Weights of a small contrastive audio-text model: encoder arch tdnn.
Rows from block 6 of the audio encoder of a small contrastive audio-text model, named by matrix and row number. Each number is 128 + 24 x the weight over its row's rms, rounded and kept within 0 to 255. All counts start at 0. Numbers have three digits each.
Before each channel's rows are labels from the 100 clips, of 14848, where the channel reaches its highest value: "loudest" is the band of the loudest frequency at the time of the peak; "strongest on" is what is common among them. Only what is clearly more common there than usual is listed. The data: short read English sentences (LibriTTS-R).
# conv: width-5 conv (encoder.blocks.6.conv.weight, 256x256x5, each kernel summed), inputs 86-171

loudest: 4000 to 8000 Hz
strongest on: the word "said"
conv.243:136109136109136071077140125113118118115118123166096104187097130126172065120135111135109147126120151133091109089105123128167119104129119092128103167144147174096138126113116156128138108165118117117131103128118122114110120096115114142105127106111120134140120186

loudest: 250 to 500 Hz
strongest on: the word "would"
conv.15:112167130139121136137115119117108153114128127099122123106238140130131084119118076126115122133111092094096112121144114115118150153128083113148153118131135080102099123123124128131149124108208069152090135130110120115146182127103095150105204113091175107154142174

loudest: 250 to 500 Hz
strongest on: the word "the"
conv.248:099108133144134130106139124121109161173151184122100147129169112163129110103114167130135101143112156125147140202155105056090128167155124132123116117126177142091093108107149109161131117108156145120145106118155144166134075088122103114105112151110156102137094162

loudest: 250 to 500 Hz
strongest on: the word "is"
conv.202:105107152216138130166100088153091145085126117140109125102206143123155103169124113134120176124117121114113062131130132088163122107113174133187122086122099177148113108145121170092136140131121147104134125131175109109117153139107119107129124095139105074143104148

loudest: 1000 to 2000 Hz
strongest on: text has "how"
conv.85:140108095121124093108125131112138118108127140113124131139111153095157147152112101125149114128121119119096134115136113132127139132120110162079135148133142171113122111129123111131144112143114122113118093158128127106087135095124119107111089107108125119120122129

loudest: 1000 to 2000 Hz
strongest on: the word "i"
conv.123:115085108124139195094121108137119131119168143121158111062108112143150141111186139120113143155136130175128130129126161115119103113133182093109099141135104039106104114109118111150104151116105127099140128108087138131126122119113157126123119176116115101101136127

loudest: 250 to 500 Hz
strongest on: the word "it"
conv.37:159131122136128105100136173139121140117128107142130111110159094229129167094093143136125101129125178105146154176101115131107182155082189156151130093107139096099125133143138111134095098142084133115135128123148139151151102100152124141187158105098123129139100118

loudest: 250 to 500 Hz
strongest on: the word "is"; the word "it"; the word "what"
conv.199:174124109113140087132155126113139112147115124105129154130139136105133097170114150081065124167112154103122099166131103111169108164159110125073098130112126142116119143098122146119097086148094139100188129092119133105141105128143113104174104140109097099156089158

loudest: 4000 to 8000 Hz
strongest on: the word "said"
conv.252:092148110113121148094133144144111122116121155101144107098103128104180120118113128116126111130098103118099108119172121124108113149137119118135166110098147182130110104139115113117118121105117134097105113106118123111111129115133126131128122112101117129108133121

loudest: 250 to 500 Hz
strongest on: the word "was"
conv.86:091086098116132109135114117164122152151109126184120116105255073130109140159155164135127101108128123121168115106108086126154152089131129109144163096110140137133158187126104112109130137124119122113098136126141130113133171114128138102115133125136117138089127115

loudest: 4000 to 8000 Hz
strongest on: voice: male
conv.164:110129137138134159197141089134124130139123144150129106093122151101137136087100135092136123113111126080160137111075124194116119092079120121119128141141127109129123103077130111154144106142126098189109114121126116132102109109142097121138114138133118057108125117

loudest: 2000 to 4000 Hz
strongest on: the word "she"
conv.181:126115141117145123119100137138118129159145148110132111093085145150162164090099138104119104140106132123101107142118114090113115111144102135117125131130127134105115127119145116115129110146121114086132116103113142146089131134088131088107112133125125121117156127

loudest: 500 to 1000 Hz
strongest on: the word "oh"; the word "all"
conv.146:107101126182138158139097100132113123104145106101170140097110140118114083123165119139176136152121130115136149136119132132127113092110189132140141141108114120163131128099147176112137143149148117137086179151131136114141144132165096135143121165115142117121127112

loudest: 500 to 1000 Hz
strongest on: text has "not"
conv.25:141084111113140129161081129129120137117130141164123141126124097135132115136110144145144092143155124098111135145102164133140107163112095096113133112129141120119128122173122129113155150112177113115131143173116129134118077096124091152076127134088140112161104140

loudest: 250 to 500 Hz
strongest on: the word "you"
conv.228:156123113113147141111179143105129132170118184140102122056074085140129155121128161156141164112126118090093199164122119110104101124157137142111141169139124118114104116084141120219121137135157131097139122116084134172122118122151120140146105131142143132107139112

loudest: 250 to 500 Hz
strongest on: the word "i"
conv.139:120136103174098129139148094139108151116102131102154134093163137067102166105112126191123136104129107119140093080147123114132120113132162128111135094151106139135130148113125170130140122121127104114126144138118114113126102161115130138086127117166097152118069154

loudest: 250 to 500 Hz
strongest on: the word "my"
conv.217:103084121132090129107156120132122140100133145132186159116142109096122148035105141125173118137131113124141128124140181130116105133145110104148121096121123119124140131119120137156119070133128142116152147130121125117121114133112132160129123171103158095138110106

loudest: 500 to 1000 Hz
strongest on: the word "he"
conv.204:111147097129129146123143120119105124128166152140144148107153094143173112120133146155134106119132136119124115144222135102127162120180084163100177140099167107115134128087136152145087110139111123116148139133202137097092151091143105108144102143105122101118083112

loudest: 500 to 1000 Hz
strongest on: the word "what"
conv.152:090112136123140143128089103141108162161119129134112122106092149102099125149100108096141128113089131124063171129166076093156124077131069120131129120162099113147107098182140153101140139131167126138099130119141122133088175098071103097085139111144113084100152110

loudest: 250 to 500 Hz
strongest on: the word "was"
conv.127:167153098118180097115123124143135105158117159098104124150236148125100084145140192115113143154122121124128134169092151140085126130146144138121173104124121158111088085106154135137149127103130117121151111143105164113089143144132099114097100175117176139114110098

loudest: 250 to 500 Hz
strongest on: the word "it"
conv.8:115115116150133131115154121119117124112104124127116126111217101105132237120108115160147120128124148110145114129118104118131091129141191097118117108116111125128146084130120175142153147106151102103106111110149116121165157114078126109148162141115164174106134110

loudest: 2000 to 4000 Hz
strongest on: the word "he"
conv.236:146118122127151133106155109115118107107146139139123104118137142074152162138160081145157083146100094136155130127099168118115112140113150112157140115116165197136123134126134116135113098119108138085122128111134138133151118087156111172142135103093106150130088153

loudest: 500 to 1000 Hz
strongest on: the word "asked"
conv.255:113133093081134103111080115107087138113102108128075128091105114126141116183098122124098104131140122116098168136109122152136114120075130162119129144124165138146133126210118112118156184153147143135121109148136122099140126070113126100125130115132098117106119137

loudest: 250 to 500 Hz
strongest on: the word "they"
conv.84:129168090135129137092140098129137131103125143120142145125231122079112141126115091119137124124116122154115134130181113127117155136150093130133178084119126114107122128108130104129116150129112094111107082130170138101073152142143126083113095142164118114115159122

loudest: 250 to 500 Hz
strongest on: the word "replied"
conv.231:146112154129138122102132182107118154165106233116100120091150112131138157107122171125168154126117150120181146109124128161144125121118138111091124102120145107109116134145114111201120075111121115157110146148123114143149124110096123191149148169114152106122143114

loudest: 250 to 500 Hz
strongest on: the word "me"
conv.227:136136108168123100161178114116121124117106102109123143123104145086158144124096114083149144125132118130144133134090108124121075099094092159151117143117113185150106075129128123151112133115094155106119114058099122132120104117121162145149135109168126118126115125

loudest: 250 to 500 Hz
strongest on: voice: male
conv.26:139109135118129116096129144099119128125143132096128157111135137113118100129124155122114125130135112105113136145112144081077101141130112111125124128124127134113103097109124125122093131122088094106113115135113124142179106125099104136120152119123126125122138139

loudest: 250 to 500 Hz
strongest on: the word "you"
conv.48:181124181097111124141128135112162134119119127111144118101122135166144095109129127105080175109139142110123106112139138119123105116119161179116123166136125101150119107110113122155191134143113111132116103109126123120090108118123122148184122121116125116110143111