config.toml
model = "contrastive audio-text model"
train_examples = 26041
hop_length = 160
embed_dim = 384
encoder_depths = [9]
encoder_kernel_size = 5
text_encoder_causal = false
eps = 1e-08
Rows from block 3 of the audio encoder of a small contrastive audio-text model, named by matrix and row number. Each number is 50 + 12 x the weight over its row's rms, rounded and kept within 0 to 99. All counts start at 0.
After each channel's rows are labels from the 100 clips, of 14848, where the channel reaches its highest value: "responds to" is what is common among them; "loudest band" is the band of the loudest frequency at the time of the peak. Only what is clearly more common there than usual is listed. The data: short read English sentences (LibriTTS-R). In brackets: how many of the 100, against the usual share in percent.
# conv: pointwise conv (encoder.blocks.3.conv.weight, 256x256x1), inputs 0-127

conv.228:66 48 54 55 42 35 51 44 40 51 29 56 51 36 35 57 58 63 56 43 57 32 46 52 38 36 40 38 47 56 37 63 59 45 44 57 31 51 37 73 42 43 70 58 45 44 56 49 40 58 36 48 41 53 55 37 46 94 61 33 58 59 50 36 56 42 64 37 59 57 70 35 65 60 50 24 32 41 18 74 47 45 76 33 40 54 51 45 46 48 58 51 41 48 45 51 46 39 59 47 43 31 42 54 34 57 37 81 62 68 47 39 58 75 56 64 67 37 71 36 45 38 44 61 63 66 30 56
responds to: voice: male (78 vs 46.2)
loudest band: 500 to 1000 Hz (32 vs 5.7)

conv.201:43 50 55 50 36 44 42 44 63 46 42 52 23 46 49 43 47 57 30 46 36 71 50 77 34 41 53 53 58 58 53 52 49 60 55 44 59 36 75 53 63 36 67 46 50 42 48 39 51 40 58 33 55 50 42 51 29 53 53 41 87 52 56 63 48 67 54 48 52 41 46 75 51 73 51 39 51 46 25 55 42 45 47 29 45 71 52 51 61 67 37 44 41 58 48 44 66 48 46 30 50 52 53 46 56 55 84 47 44 61 55 51 58 58 52 69 58 36 44 49 54 79 39 65 55 70 47 33
responds to: the word "was" (33 vs 9.7)
loudest band: 250 to 500 Hz (44 vs 9.7)

conv.204:47 50 62 65 66 38 46 60 59 68 52 41 67 59 57 39 43 53 51 35 72 52 62 35 54 72 42 54 56 62 32 47 55 43 42 40 58 39 63 57 27 62 43 60 78 38 34 44 62 52 59 47 57 34 58 57 55 49 55 37 44 65 50 52 57 56 50 63 56 35 48 53 48 65 62 48 52 61 52 52 62 54 40 55 60 38 64 37 35 66 58 45 68 56 64 60 46 52 54 72 83 22 47 57 66 56 53 54 35 63 36 63 65 52 44 50 33 32 59 61 32 62 62 54 37 41 48 44
responds to: the word "what" (32 vs 4.9)
loudest band: 250 to 500 Hz (32 vs 9.7)

conv.127:49 46 44 56 61 49 50 54 63 43 78 52 43 81 56 56 42 73 63 53 85 51 52 26 39 69 44 54 41 62 50 38 50 43 61 42 48 40 69 43 32 33 86 49 55 45 56 42 48 49 45 40 58 61 61 52 37 37 29 41 62 37 39 58 45 39 39 47 54 53 39 67 40 44 39 30 56 56 44 62 46 29 49 45 65 58 60 49 54 51 61 38 82 61 59 40 50 47 58 45 44 68 34 51 46 50 40 69 47 52 57 42 58 39 56 50 48 61 37 49 47 43 59 51 58 52 50 45
responds to: voice: female (92 vs 53.8)
loudest band: 500 to 1000 Hz (51 vs 5.7)

conv.239:20 48 34 42 59 48 43 54 41 68 62 46 43 54 50 26 52 63 23 42 33 60 35 42 43 39 52 30 48 52 38 51 45 49 49 49 31 42 45 37 42 46 37 51 45 41 52 37 43 44 53 36 44 42 37 34 58 47 52 41 74 49 49 28 72 51 51 43 34 46 48 57 44 54 52 37 37 60 55 50 52 67 44 58 43 36 53 49 43 46 34 88 46 39 45 50 60 44 52 47 49 46 49 84 35 45 66 40 47 73 48 38 60 35 37 52 51 42 49 49 93 33 48 39 52 58 51 39
responds to: the word "shall" (27 vs 1.1)
loudest band: 2000 to 4000 Hz (64 vs 2)

conv.207:67 70 54 57 49 76 43 55 31 43 48 59 42 48 53 48 48 55 70 54 32 64 70 59 52 62 57 48 36 33 47 38 46 37 55 42 46 61 45 55 54 40 60 65 43 49 57 42 52 39 38 46 64 57 52 58 41 46 68 53 38 47 48 50 71 37 45 50 53 37 52 29 44 31 66 46 44 47 35 42 58 72 51 41 47 50 59 63 34 49 46 46 44 28 50 42 47 70 46 60 66 37 59 34 47 45 66 62 48 65 53 42 69 56 46 38 48 61 51 50 45 56 45 36 35 54 50 58
responds to: the word "said" (25 vs 6.5)
loudest band: 4000 to 8000 Hz (71 vs 4.1)

conv.3:52 41 62 45 59 53 52 65 44 47 36 43 63 53 43 62 45 48 42 45 53 62 43 61 52 63 52 42 43 49 50 57 68 53 53 58 54 57 53 50 68 53 50 34 45 63 41 42 32 47 82 47 65 54 28 44 40 49 53 71 75 54 50 59 54 51 56 47 61 56 39 44 57 53 52 41 43 53 56 38 50 61 32 91 66 68 35 78 47 70 38 61 30 51 41 47 48 47 42 52 48 46 72 56 54 48 68 48 55 40 60 45 34 52 65 49 68 50 60 40 38 52 47 48 43 43 63 48
responds to: voice: male (81 vs 46.2); the word "is" (25 vs 8.3)
loudest band: 250 to 500 Hz (44 vs 9.7)

conv.138:36 42 40 55 47 49 43 57 61 38 44 36 71 39 50 49 43 43 62 55 42 35 33 68 54 32 48 49 54 68 45 52 46 59 57 37 63 37 59 62 36 41 31 33 46 48 57 42 59 49 47 53 42 22 36 27 34 46 53 47 50 62 59 72 43 51 37 48 45 35 45 51 37 66 48 54 42 42 73 41 44 45 54 33 42 44 43 51 50 43 48 30 63 45 46 68 53 45 56 51 60 42 60 53 89 25 83 52 52 45 53 45 55 43 46 59 66 56 26 51 31 63 34 69 43 52 42 51
responds to: the word "was" (29 vs 9.7)
loudest band: 250 to 500 Hz (29 vs 9.7)

conv.75:52 52 38 68 44 34 47 55 57 66 43 30 45 43 30 72 58 41 74 39 86 51 42 51 69 43 44 41 65 39 33 51 51 36 57 51 38 23 29 54 65 49 51 65 39 47 76 42 57 68 42 66 57 68 48 55 63 44 43 48 50 35 40 43 56 42 49 47 47 60 45 44 42 44 35 81 62 71 64 56 40 41 32 53 41 50 52 44 37 35 45 36 45 71 42 49 54 37 53 47 55 76 32 35 46 43 27 47 64 51 45 51 53 40 55 68 50 52 75 49 41 51 57 32 62 51 48 54
responds to: the word "was" (37 vs 9.7)
loudest band: 250 to 500 Hz (40 vs 9.7)

conv.64:43 49 43 45 64 32 45 53 58 46 69 46 36 38 51 42 44 55 42 34 39 30 42 24 65 38 42 36 56 54 45 47 63 47 47 49 42 51 44 39 43 49 39 25 42 69 53 43 37 36 58 41 42 57 32 41 58 47 53 57 57 50 45 60 61 47 67 65 39 55 45 59 48 50 54 61 50 32 87 40 46 41 37 58 57 68 43 41 44 30 39 45 37 36 36 41 48 46 60 56 46 41 38 54 60 44 79 35 31 63 37 47 64 53 48 70 53 47 43 63 36 39 61 41 61 54 50 45
responds to: the word "how" (25 vs 2)
loudest band: 1000 to 2000 Hz (25 vs 1.7)

conv.148:51 34 41 48 53 46 60 86 59 59 44 47 54 54 30 63 67 47 28 60 42 47 48 58 30 63 52 71 40 47 49 43 37 46 78 38 55 52 66 48 49 84 40 78 53 48 46 54 54 54 45 45 52 32 36 36 46 44 42 37 58 44 58 59 47 63 50 58 45 55 60 56 52 58 32 31 62 27 51 27 42 50 32 62 33 40 43 60 31 51 52 43 48 42 42 54 56 57 48 31 40 25 54 58 58 41 48 61 71 63 56 48 44 46 53 51 65 59 39 58 43 63 46 40 63 43 39 64
responds to: the word "of" (49 vs 9.9)
loudest band: 250 to 500 Hz (30 vs 9.7)

conv.247:74 37 52 61 36 38 59 38 38 51 33 50 59 53 47 57 47 52 63 34 58 40 39 35 35 47 60 48 33 52 48 62 36 38 48 53 58 38 62 85 53 52 49 56 64 49 21 43 60 78 52 52 18 56 44 41 37 81 34 51 54 44 37 51 59 41 66 47 54 64 42 39 49 68 53 41 50 45 41 50 39 48 72 45 59 46 54 43 69 48 42 54 49 47 38 40 45 59 63 61 45 49 52 52 44 75 30 55 34 43 38 31 69 41 64 42 41 39 45 54 37 41 61 57 63 46 44 42
responds to: voice: female (87 vs 53.8); the word "that" (34 vs 7.1)
loudest band: 1000 to 2000 Hz (38 vs 1.7)

conv.33:41 55 39 54 36 61 45 64 55 35 46 44 44 59 49 52 35 18 51 87 44 48 55 15 44 51 58 51 42 40 61 55 42 36 45 52 44 59 41 41 49 55 49 49 39 39 55 42 49 55 49 48 44 35 37 60 58 41 46 46 52 61 41 45 46 44 50 53 70 55 39 44 41 62 43 50 53 49 56 39 55 74 41 40 23 54 64 42 18 54 40 51 40 46 51 37 47 26 53 46 48 36 49 72 22 99 45 31 56 37 57 41 38 59 43 42 53 52 50 55 88 54 70 57 47 58 49 47
responds to: the word "to" (38 vs 14.4)
loudest band: 250 to 500 Hz (39 vs 9.7)

conv.40:40 51 33 52 67 45 60 52 43 57 42 53 73 47 53 42 43 30 54 43 43 55 37 58 58 48 54 58 63 38 54 55 66 51 64 53 36 43 65 14 44 62 64 39 63 68 39 38 51 63 50 51 42 51 84 47 68 60 73 35 37 61 89 46 46 55 10 40 49 49 49 66 34 47 45 58 47 40 37 52 44 45 34 42 41 46 43 55 42 49 56 40 33 37 40 67 49 37 50 35 45 47 67 57 72 44 56 45 56 26 62 67 45 54 44 57 62 53 31 48 38 45 38 59 48 38 29 41
responds to: the word "you" (54 vs 15.1)
loudest band: 250 to 500 Hz (51 vs 9.7)

conv.57:33 53 36 35 58 57 48 62 43 46 50 49 49 48 53 45 48 51 45 40 51 47 50 54 35 44 60 68 48 40 39 29 49 52 51 66 52 23 30 41 36 63 56 37 58 40 45 49 38 48 61 55 35 69 42 69 40 65 42 54 90 65 45 54 33 51 50 53 59 56 65 31 71 65 63 40 40 48 48 49 35 38 39 41 33 55 59 45 54 53 53 67 37 44 49 37 51 72 54 38 59 47 50 71 39 48 58 28 78 58 44 48 55 56 67 58 79 41 48 50 46 48 48 47 48 59 58 62
responds to: the word "is" (26 vs 8.3)
loudest band: 250 to 500 Hz (48 vs 9.7)

conv.6:38 49 50 22 53 58 41 65 47 44 38 39 59 38 59 47 54 65 56 34 41 53 45 93 41 53 66 57 53 46 34 67 47 56 32 57 42 44 49 50 72 47 51 29 52 58 43 57 61 49 63 49 63 76 41 67 39 52 32 34 41 37 48 52 46 48 43 49 59 82 47 56 56 38 60 45 59 63 48 63 55 51 85 47 39 61 33 37 64 42 63 48 46 57 54 53 71 58 53 64 44 55 64 32 50 44 41 57 48 58 39 47 53 53 49 66 52 37 40 58 56 52 48 68 31 50 48 60
responds to: the word "the" (56 vs 24.7)
loudest band: 250 to 500 Hz (31 vs 9.7)

conv.22:52 48 36 46 51 57 39 47 60 53 42 49 56 45 35 41 39 65 27 55 53 57 51 37 53 51 54 50 40 46 45 50 51 63 61 50 33 46 41 53 26 49 36 63 47 65 57 57 44 51 68 52 19 41 51 46 61 59 44 40 91 36 49 49 52 50 66 39 49 36 60 41 40 63 48 56 41 69 41 48 48 60 52 51 43 65 43 66 46 70 63 81 43 36 35 48 63 37 64 60 66 34 59 58 38 57 46 36 47 40 59 62 29 32 42 59 50 53 45 50 20 48 68 47 53 71 55 34
responds to: voice: female (92 vs 53.8)
loudest band: 250 to 500 Hz (51 vs 9.7)

conv.108:42 35 28 50 74 31 41 53 44 54 42 58 80 34 53 49 44 47 69 36 49 50 47 43 56 76 60 64 30 42 47 56 53 34 41 68 51 53 45 57 52 41 40 47 32 55 46 29 55 45 61 32 50 56 40 68 52 46 42 55 50 45 49 67 37 47 60 71 44 48 25 53 43 67 65 47 49 49 60 58 39 44 59 72 74 41 51 57 59 74 47 61 66 50 40 44 49 42 61 60 59 46 55 65 63 46 30 60 41 23 72 37 48 46 39 45 37 49 39 52 59 58 61 48 51 57 45 44
responds to: voice: male (82 vs 46.2); the word "you" (43 vs 15.1)
loudest band: 250 to 500 Hz (46 vs 9.7)

conv.67:68 70 54 52 57 45 59 65 58 77 60 58 52 61 52 49 82 40 54 52 52 45 45 65 46 55 65 63 61 60 49 48 52 44 52 69 34 54 57 60 53 67 63 50 61 59 47 62 47 58 71 55 49 48 65 58 52 47 45 58 58 55 38 70 49 50 56 79 77 54 64 48 73 56 67 56 66 32 34 64 66 70 65 50 44 50 72 72 47 41 72 52 48 51 56 54 47 56 68 43 77 38 44 47 49 70 53 84 42 51 73 28 56 37 74 59 40 54 37 62 55 68 44 43 51 35 84 58
responds to: the word "he" (53 vs 10.9)
loudest band: 250 to 500 Hz (30 vs 9.7)

conv.58:44 39 57 55 36 53 42 37 46 47 32 63 31 42 32 49 71 68 58 57 46 41 37 35 62 40 57 70 51 59 47 51 49 41 43 54 41 43 53 50 64 42 48 45 44 30 66 52 63 54 54 59 47 72 45 82 50 37 57 48 44 47 42 38 63 32 61 32 51 83 54 35 53 36 51 46 49 59 55 44 46 35 39 50 58 51 45 27 50 37 46 57 55 53 52 29 69 57 45 44 37 90 32 46 44 69 40 26 57 55 46 50 70 52 39 40 48 45 85 47 62 33 45 54 44 59 36 37
responds to: the word "what" (27 vs 4.9)
loudest band: 250 to 500 Hz (45 vs 9.7)

conv.192:63 63 41 64 49 69 51 47 63 70 73 48 82 60 58 50 76 55 44 57 61 60 40 66 51 68 41 48 49 41 35 54 66 55 63 63 35 58 64 42 59 50 60 59 48 57 45 43 57 53 53 67 81 62 47 77 58 55 60 84 55 44 66 55 63 49 57 59 62 66 50 56 61 35 58 75 62 61 53 36 67 85 41 63 37 40 67 50 55 52 60 55 47 38 57 42 43 59 46 62 65 60 43 49 61 51 44 60 49 69 51 49 50 53 52 50 45 41 59 54 47 58 34 47 46 45 56 46
responds to: voice: female (96 vs 53.8)
loudest band: 500 to 1000 Hz (25 vs 5.7)

conv.82:43 65 52 63 44 35 47 44 44 51 44 47 44 64 79 36 40 37 37 32 62 60 67 46 69 36 68 53 51 41 37 31 49 75 45 56 51 51 58 49 53 50 49 42 58 39 41 49 68 50 35 37 49 28 45 50 30 36 39 24 49 44 59 52 41 54 62 48 30 47 47 44 50 48 56 30 52 48 68 19 49 50 51 71 48 71 52 50 56 44 46 55 38 52 50 62 69 69 72 33 44 74 61 55 53 54 68 56 84 46 57 58 52 44 58 56 86 44 41 56 54 50 47 52 53 50 59 51
responds to: voice: male (75 vs 46.2); the word "said" (46 vs 6.5)
loudest band: 250 to 500 Hz (60 vs 9.7)

conv.132:54 50 53 44 62 65 53 24 44 51 37 50 52 43 48 45 58 74 75 55 48 49 36 56 54 56 68 52 62 25 53 51 37 64 56 46 64 90 45 48 49 65 51 39 49 66 36 52 40 50 40 50 68 50 55 40 40 52 43 60 54 53 58 52 32 66 63 54 58 52 37 38 61 57 61 38 46 28 38 60 59 79 52 52 53 48 50 38 66 99 52 58 74 41 46 54 40 59 51 49 72 36 52 56 60 70 48 36 56 57 53 53 47 49 50 53 56 60 57 63 57 55 31 53 38 55 65 64
responds to: voice: male (85 vs 46.2)
loudest band: 2000 to 4000 Hz (29 vs 2)

conv.24:63 34 41 54 40 33 51 75 41 62 29 67 75 66 67 61 49 24 57 35 58 80 30 36 76 62 41 37 46 23 39 47 48 52 29 48 54 59 61 52 43 70 49 52 62 61 53 51 71 56 38 36 55 49 46 50 52 75 18 51 41 50 68 33 59 65 40 58 42 65 42 51 49 68 43 52 72 52 67 39 39 34 33 40 39 45 52 59 37 45 44 34 33 51 58 68 40 45 55 32 57 50 61 41 68 44 57 59 73 47 41 63 49 46 37 57 41 69 53 41 35 66 61 36 55 45 41 45
responds to: voice: female (82 vs 53.8)
loudest band: 250 to 500 Hz (41 vs 9.7)

conv.62:52 51 44 43 30 58 42 62 54 44 79 37 44 42 48 60 53 45 49 54 39 69 52 18 70 36 42 49 60 72 83 43 59 35 65 43 63 59 41 64 43 44 27 39 48 61 55 45 51 43 36 58 49 36 36 46 69 47 66 59 46 49 50 56 54 50 22 58 39 41 58 62 37 41 56 42 40 48 63 48 29 47 32 80 40 52 44 28 64 66 44 45 37 50 57 47 49 53 45 50 54 38 67 72 58 53 79 36 27 52 48 43 59 39 51 62 48 47 44 70 43 52 31 54 57 45 62 46
responds to: the word "of" (27 vs 9.9)
loudest band: 250 to 500 Hz (27 vs 9.7)

conv.133:52 51 69 64 40 39 43 51 49 64 51 58 62 61 40 66 58 48 53 42 58 43 49 40 49 67 65 59 60 53 31 53 45 34 49 30 51 41 27 44 36 46 32 68 36 40 52 52 38 35 56 44 43 46 60 46 38 33 36 52 58 43 55 58 52 52 46 31 56 46 50 35 54 64 42 56 75 47 36 36 59 58 40 41 57 39 51 52 49 33 53 55 53 41 39 69 61 40 73 78 58 80 48 45 48 30 28 46 53 48 37 56 73 96 37 45 46 48 99 33 33 68 46 45 57 66 50 50
responds to: voice: male (75 vs 46.2); the word "was" (52 vs 9.7)
loudest band: 250 to 500 Hz (60 vs 9.7)

conv.167:32 63 38 41 62 55 47 34 41 45 59 59 84 39 57 70 47 51 52 53 52 45 61 39 48 36 65 30 54 51 46 42 44 40 33 62 68 54 42 44 47 42 34 42 42 36 46 56 41 39 37 48 51 54 32 45 56 37 44 46 58 60 40 57 52 51 45 69 50 68 45 53 35 72 53 35 22 50 36 45 46 43 48 20 36 47 41 26 59 52 43 55 38 39 53 59 43 45 62 53 56 61 38 56 34 42 37 36 64 92 55 29 32 57 37 48 45 40 70 47 72 73 55 57 39 47 48 36
responds to: the word "was" (26 vs 9.7)
loudest band: 250 to 500 Hz (50 vs 9.7); 500 to 1000 Hz (25 vs 5.7)

conv.153:42 64 56 51 37 46 59 50 45 55 48 52 48 67 55 53 46 63 41 44 42 41 40 60 38 34 48 42 53 50 40 33 32 46 46 61 48 36 39 45 63 66 67 56 64 45 33 57 50 46 55 49 62 60 95 43 56 51 54 24 47 51 32 52 46 45 66 53 64 49 65 65 52 47 54 43 48 56 50 61 29 37 44 69 65 60 58 63 47 36 54 67 46 25 62 39 46 52 78 33 58 42 41 78 35 52 33 53 62 71 47 41 42 67 44 53 55 44 45 82 55 58 38 51 51 66 63 57
responds to: the word "she" (70 vs 5.9)
loudest band: 250 to 500 Hz (28 vs 9.7)

conv.98:64 62 49 60 52 67 71 59 53 56 43 71 45 51 44 47 59 29 53 42 44 27 41 41 51 57 55 38 45 29 62 49 44 45 53 52 30 44 41 50 58 48 37 56 08 66 50 57 49 74 58 67 66 65 48 43 48 73 58 36 56 52 51 41 23 64 28 33 61 65 49 47 31 51 56 49 61 91 49 42 50 51 53 47 27 60 16 53 47 42 53 28 42 56 55 34 40 55 40 58 43 26 53 42 53 53 50 44 38 47 43 54 47 59 68 35 46 44 22 25 52 40 53 45 59 39 54 49
responds to: voice: female (100 vs 53.8)
loudest band: 500 to 1000 Hz (25 vs 5.7)

conv.205:59 52 57 51 57 40 44 39 46 28 41 52 59 39 63 54 36 60 67 41 42 26 41 66 55 52 47 52 44 47 48 50 45 56 36 56 41 62 42 45 54 61 39 37 00 45 52 37 48 45 64 50 64 51 68 46 50 46 50 46 48 30 42 58 14 47 43 63 40 36 66 51 40 45 62 41 52 42 47 61 45 50 44 49 42 52 07 56 45 63 58 75 53 46 52 50 53 53 99 45 32 59 51 52 50 52 47 61 53 42 38 52 57 49 62 68 46 61 09 53 45 25 56 45 49 56 51 42
responds to: the word "you" (75 vs 15.1)
loudest band: 250 to 500 Hz (44 vs 9.7)

conv.241:58 78 46 41 38 48 48 39 35 40 52 43 43 34 53 34 41 40 46 74 51 55 48 39 50 47 58 51 36 31 51 62 61 54 54 47 74 63 60 41 60 48 49 57 57 39 40 37 42 42 46 41 29 30 67 55 45 56 49 35 62 50 51 42 39 60 40 29 30 54 50 41 48 41 66 35 46 54 59 30 59 42 80 39 59 46 58 21 72 68 51 63 51 51 68 60 67 60 63 48 44 60 44 53 46 57 22 43 52 51 59 49 47 39 53 55 29 46 48 43 74 49 37 61 50 35 67 42
responds to: the word "you" (34 vs 15.1); the word "to" (32 vs 14.4); the word "do" (29 vs 3.9)
loudest band: 2000 to 4000 Hz (25 vs 2)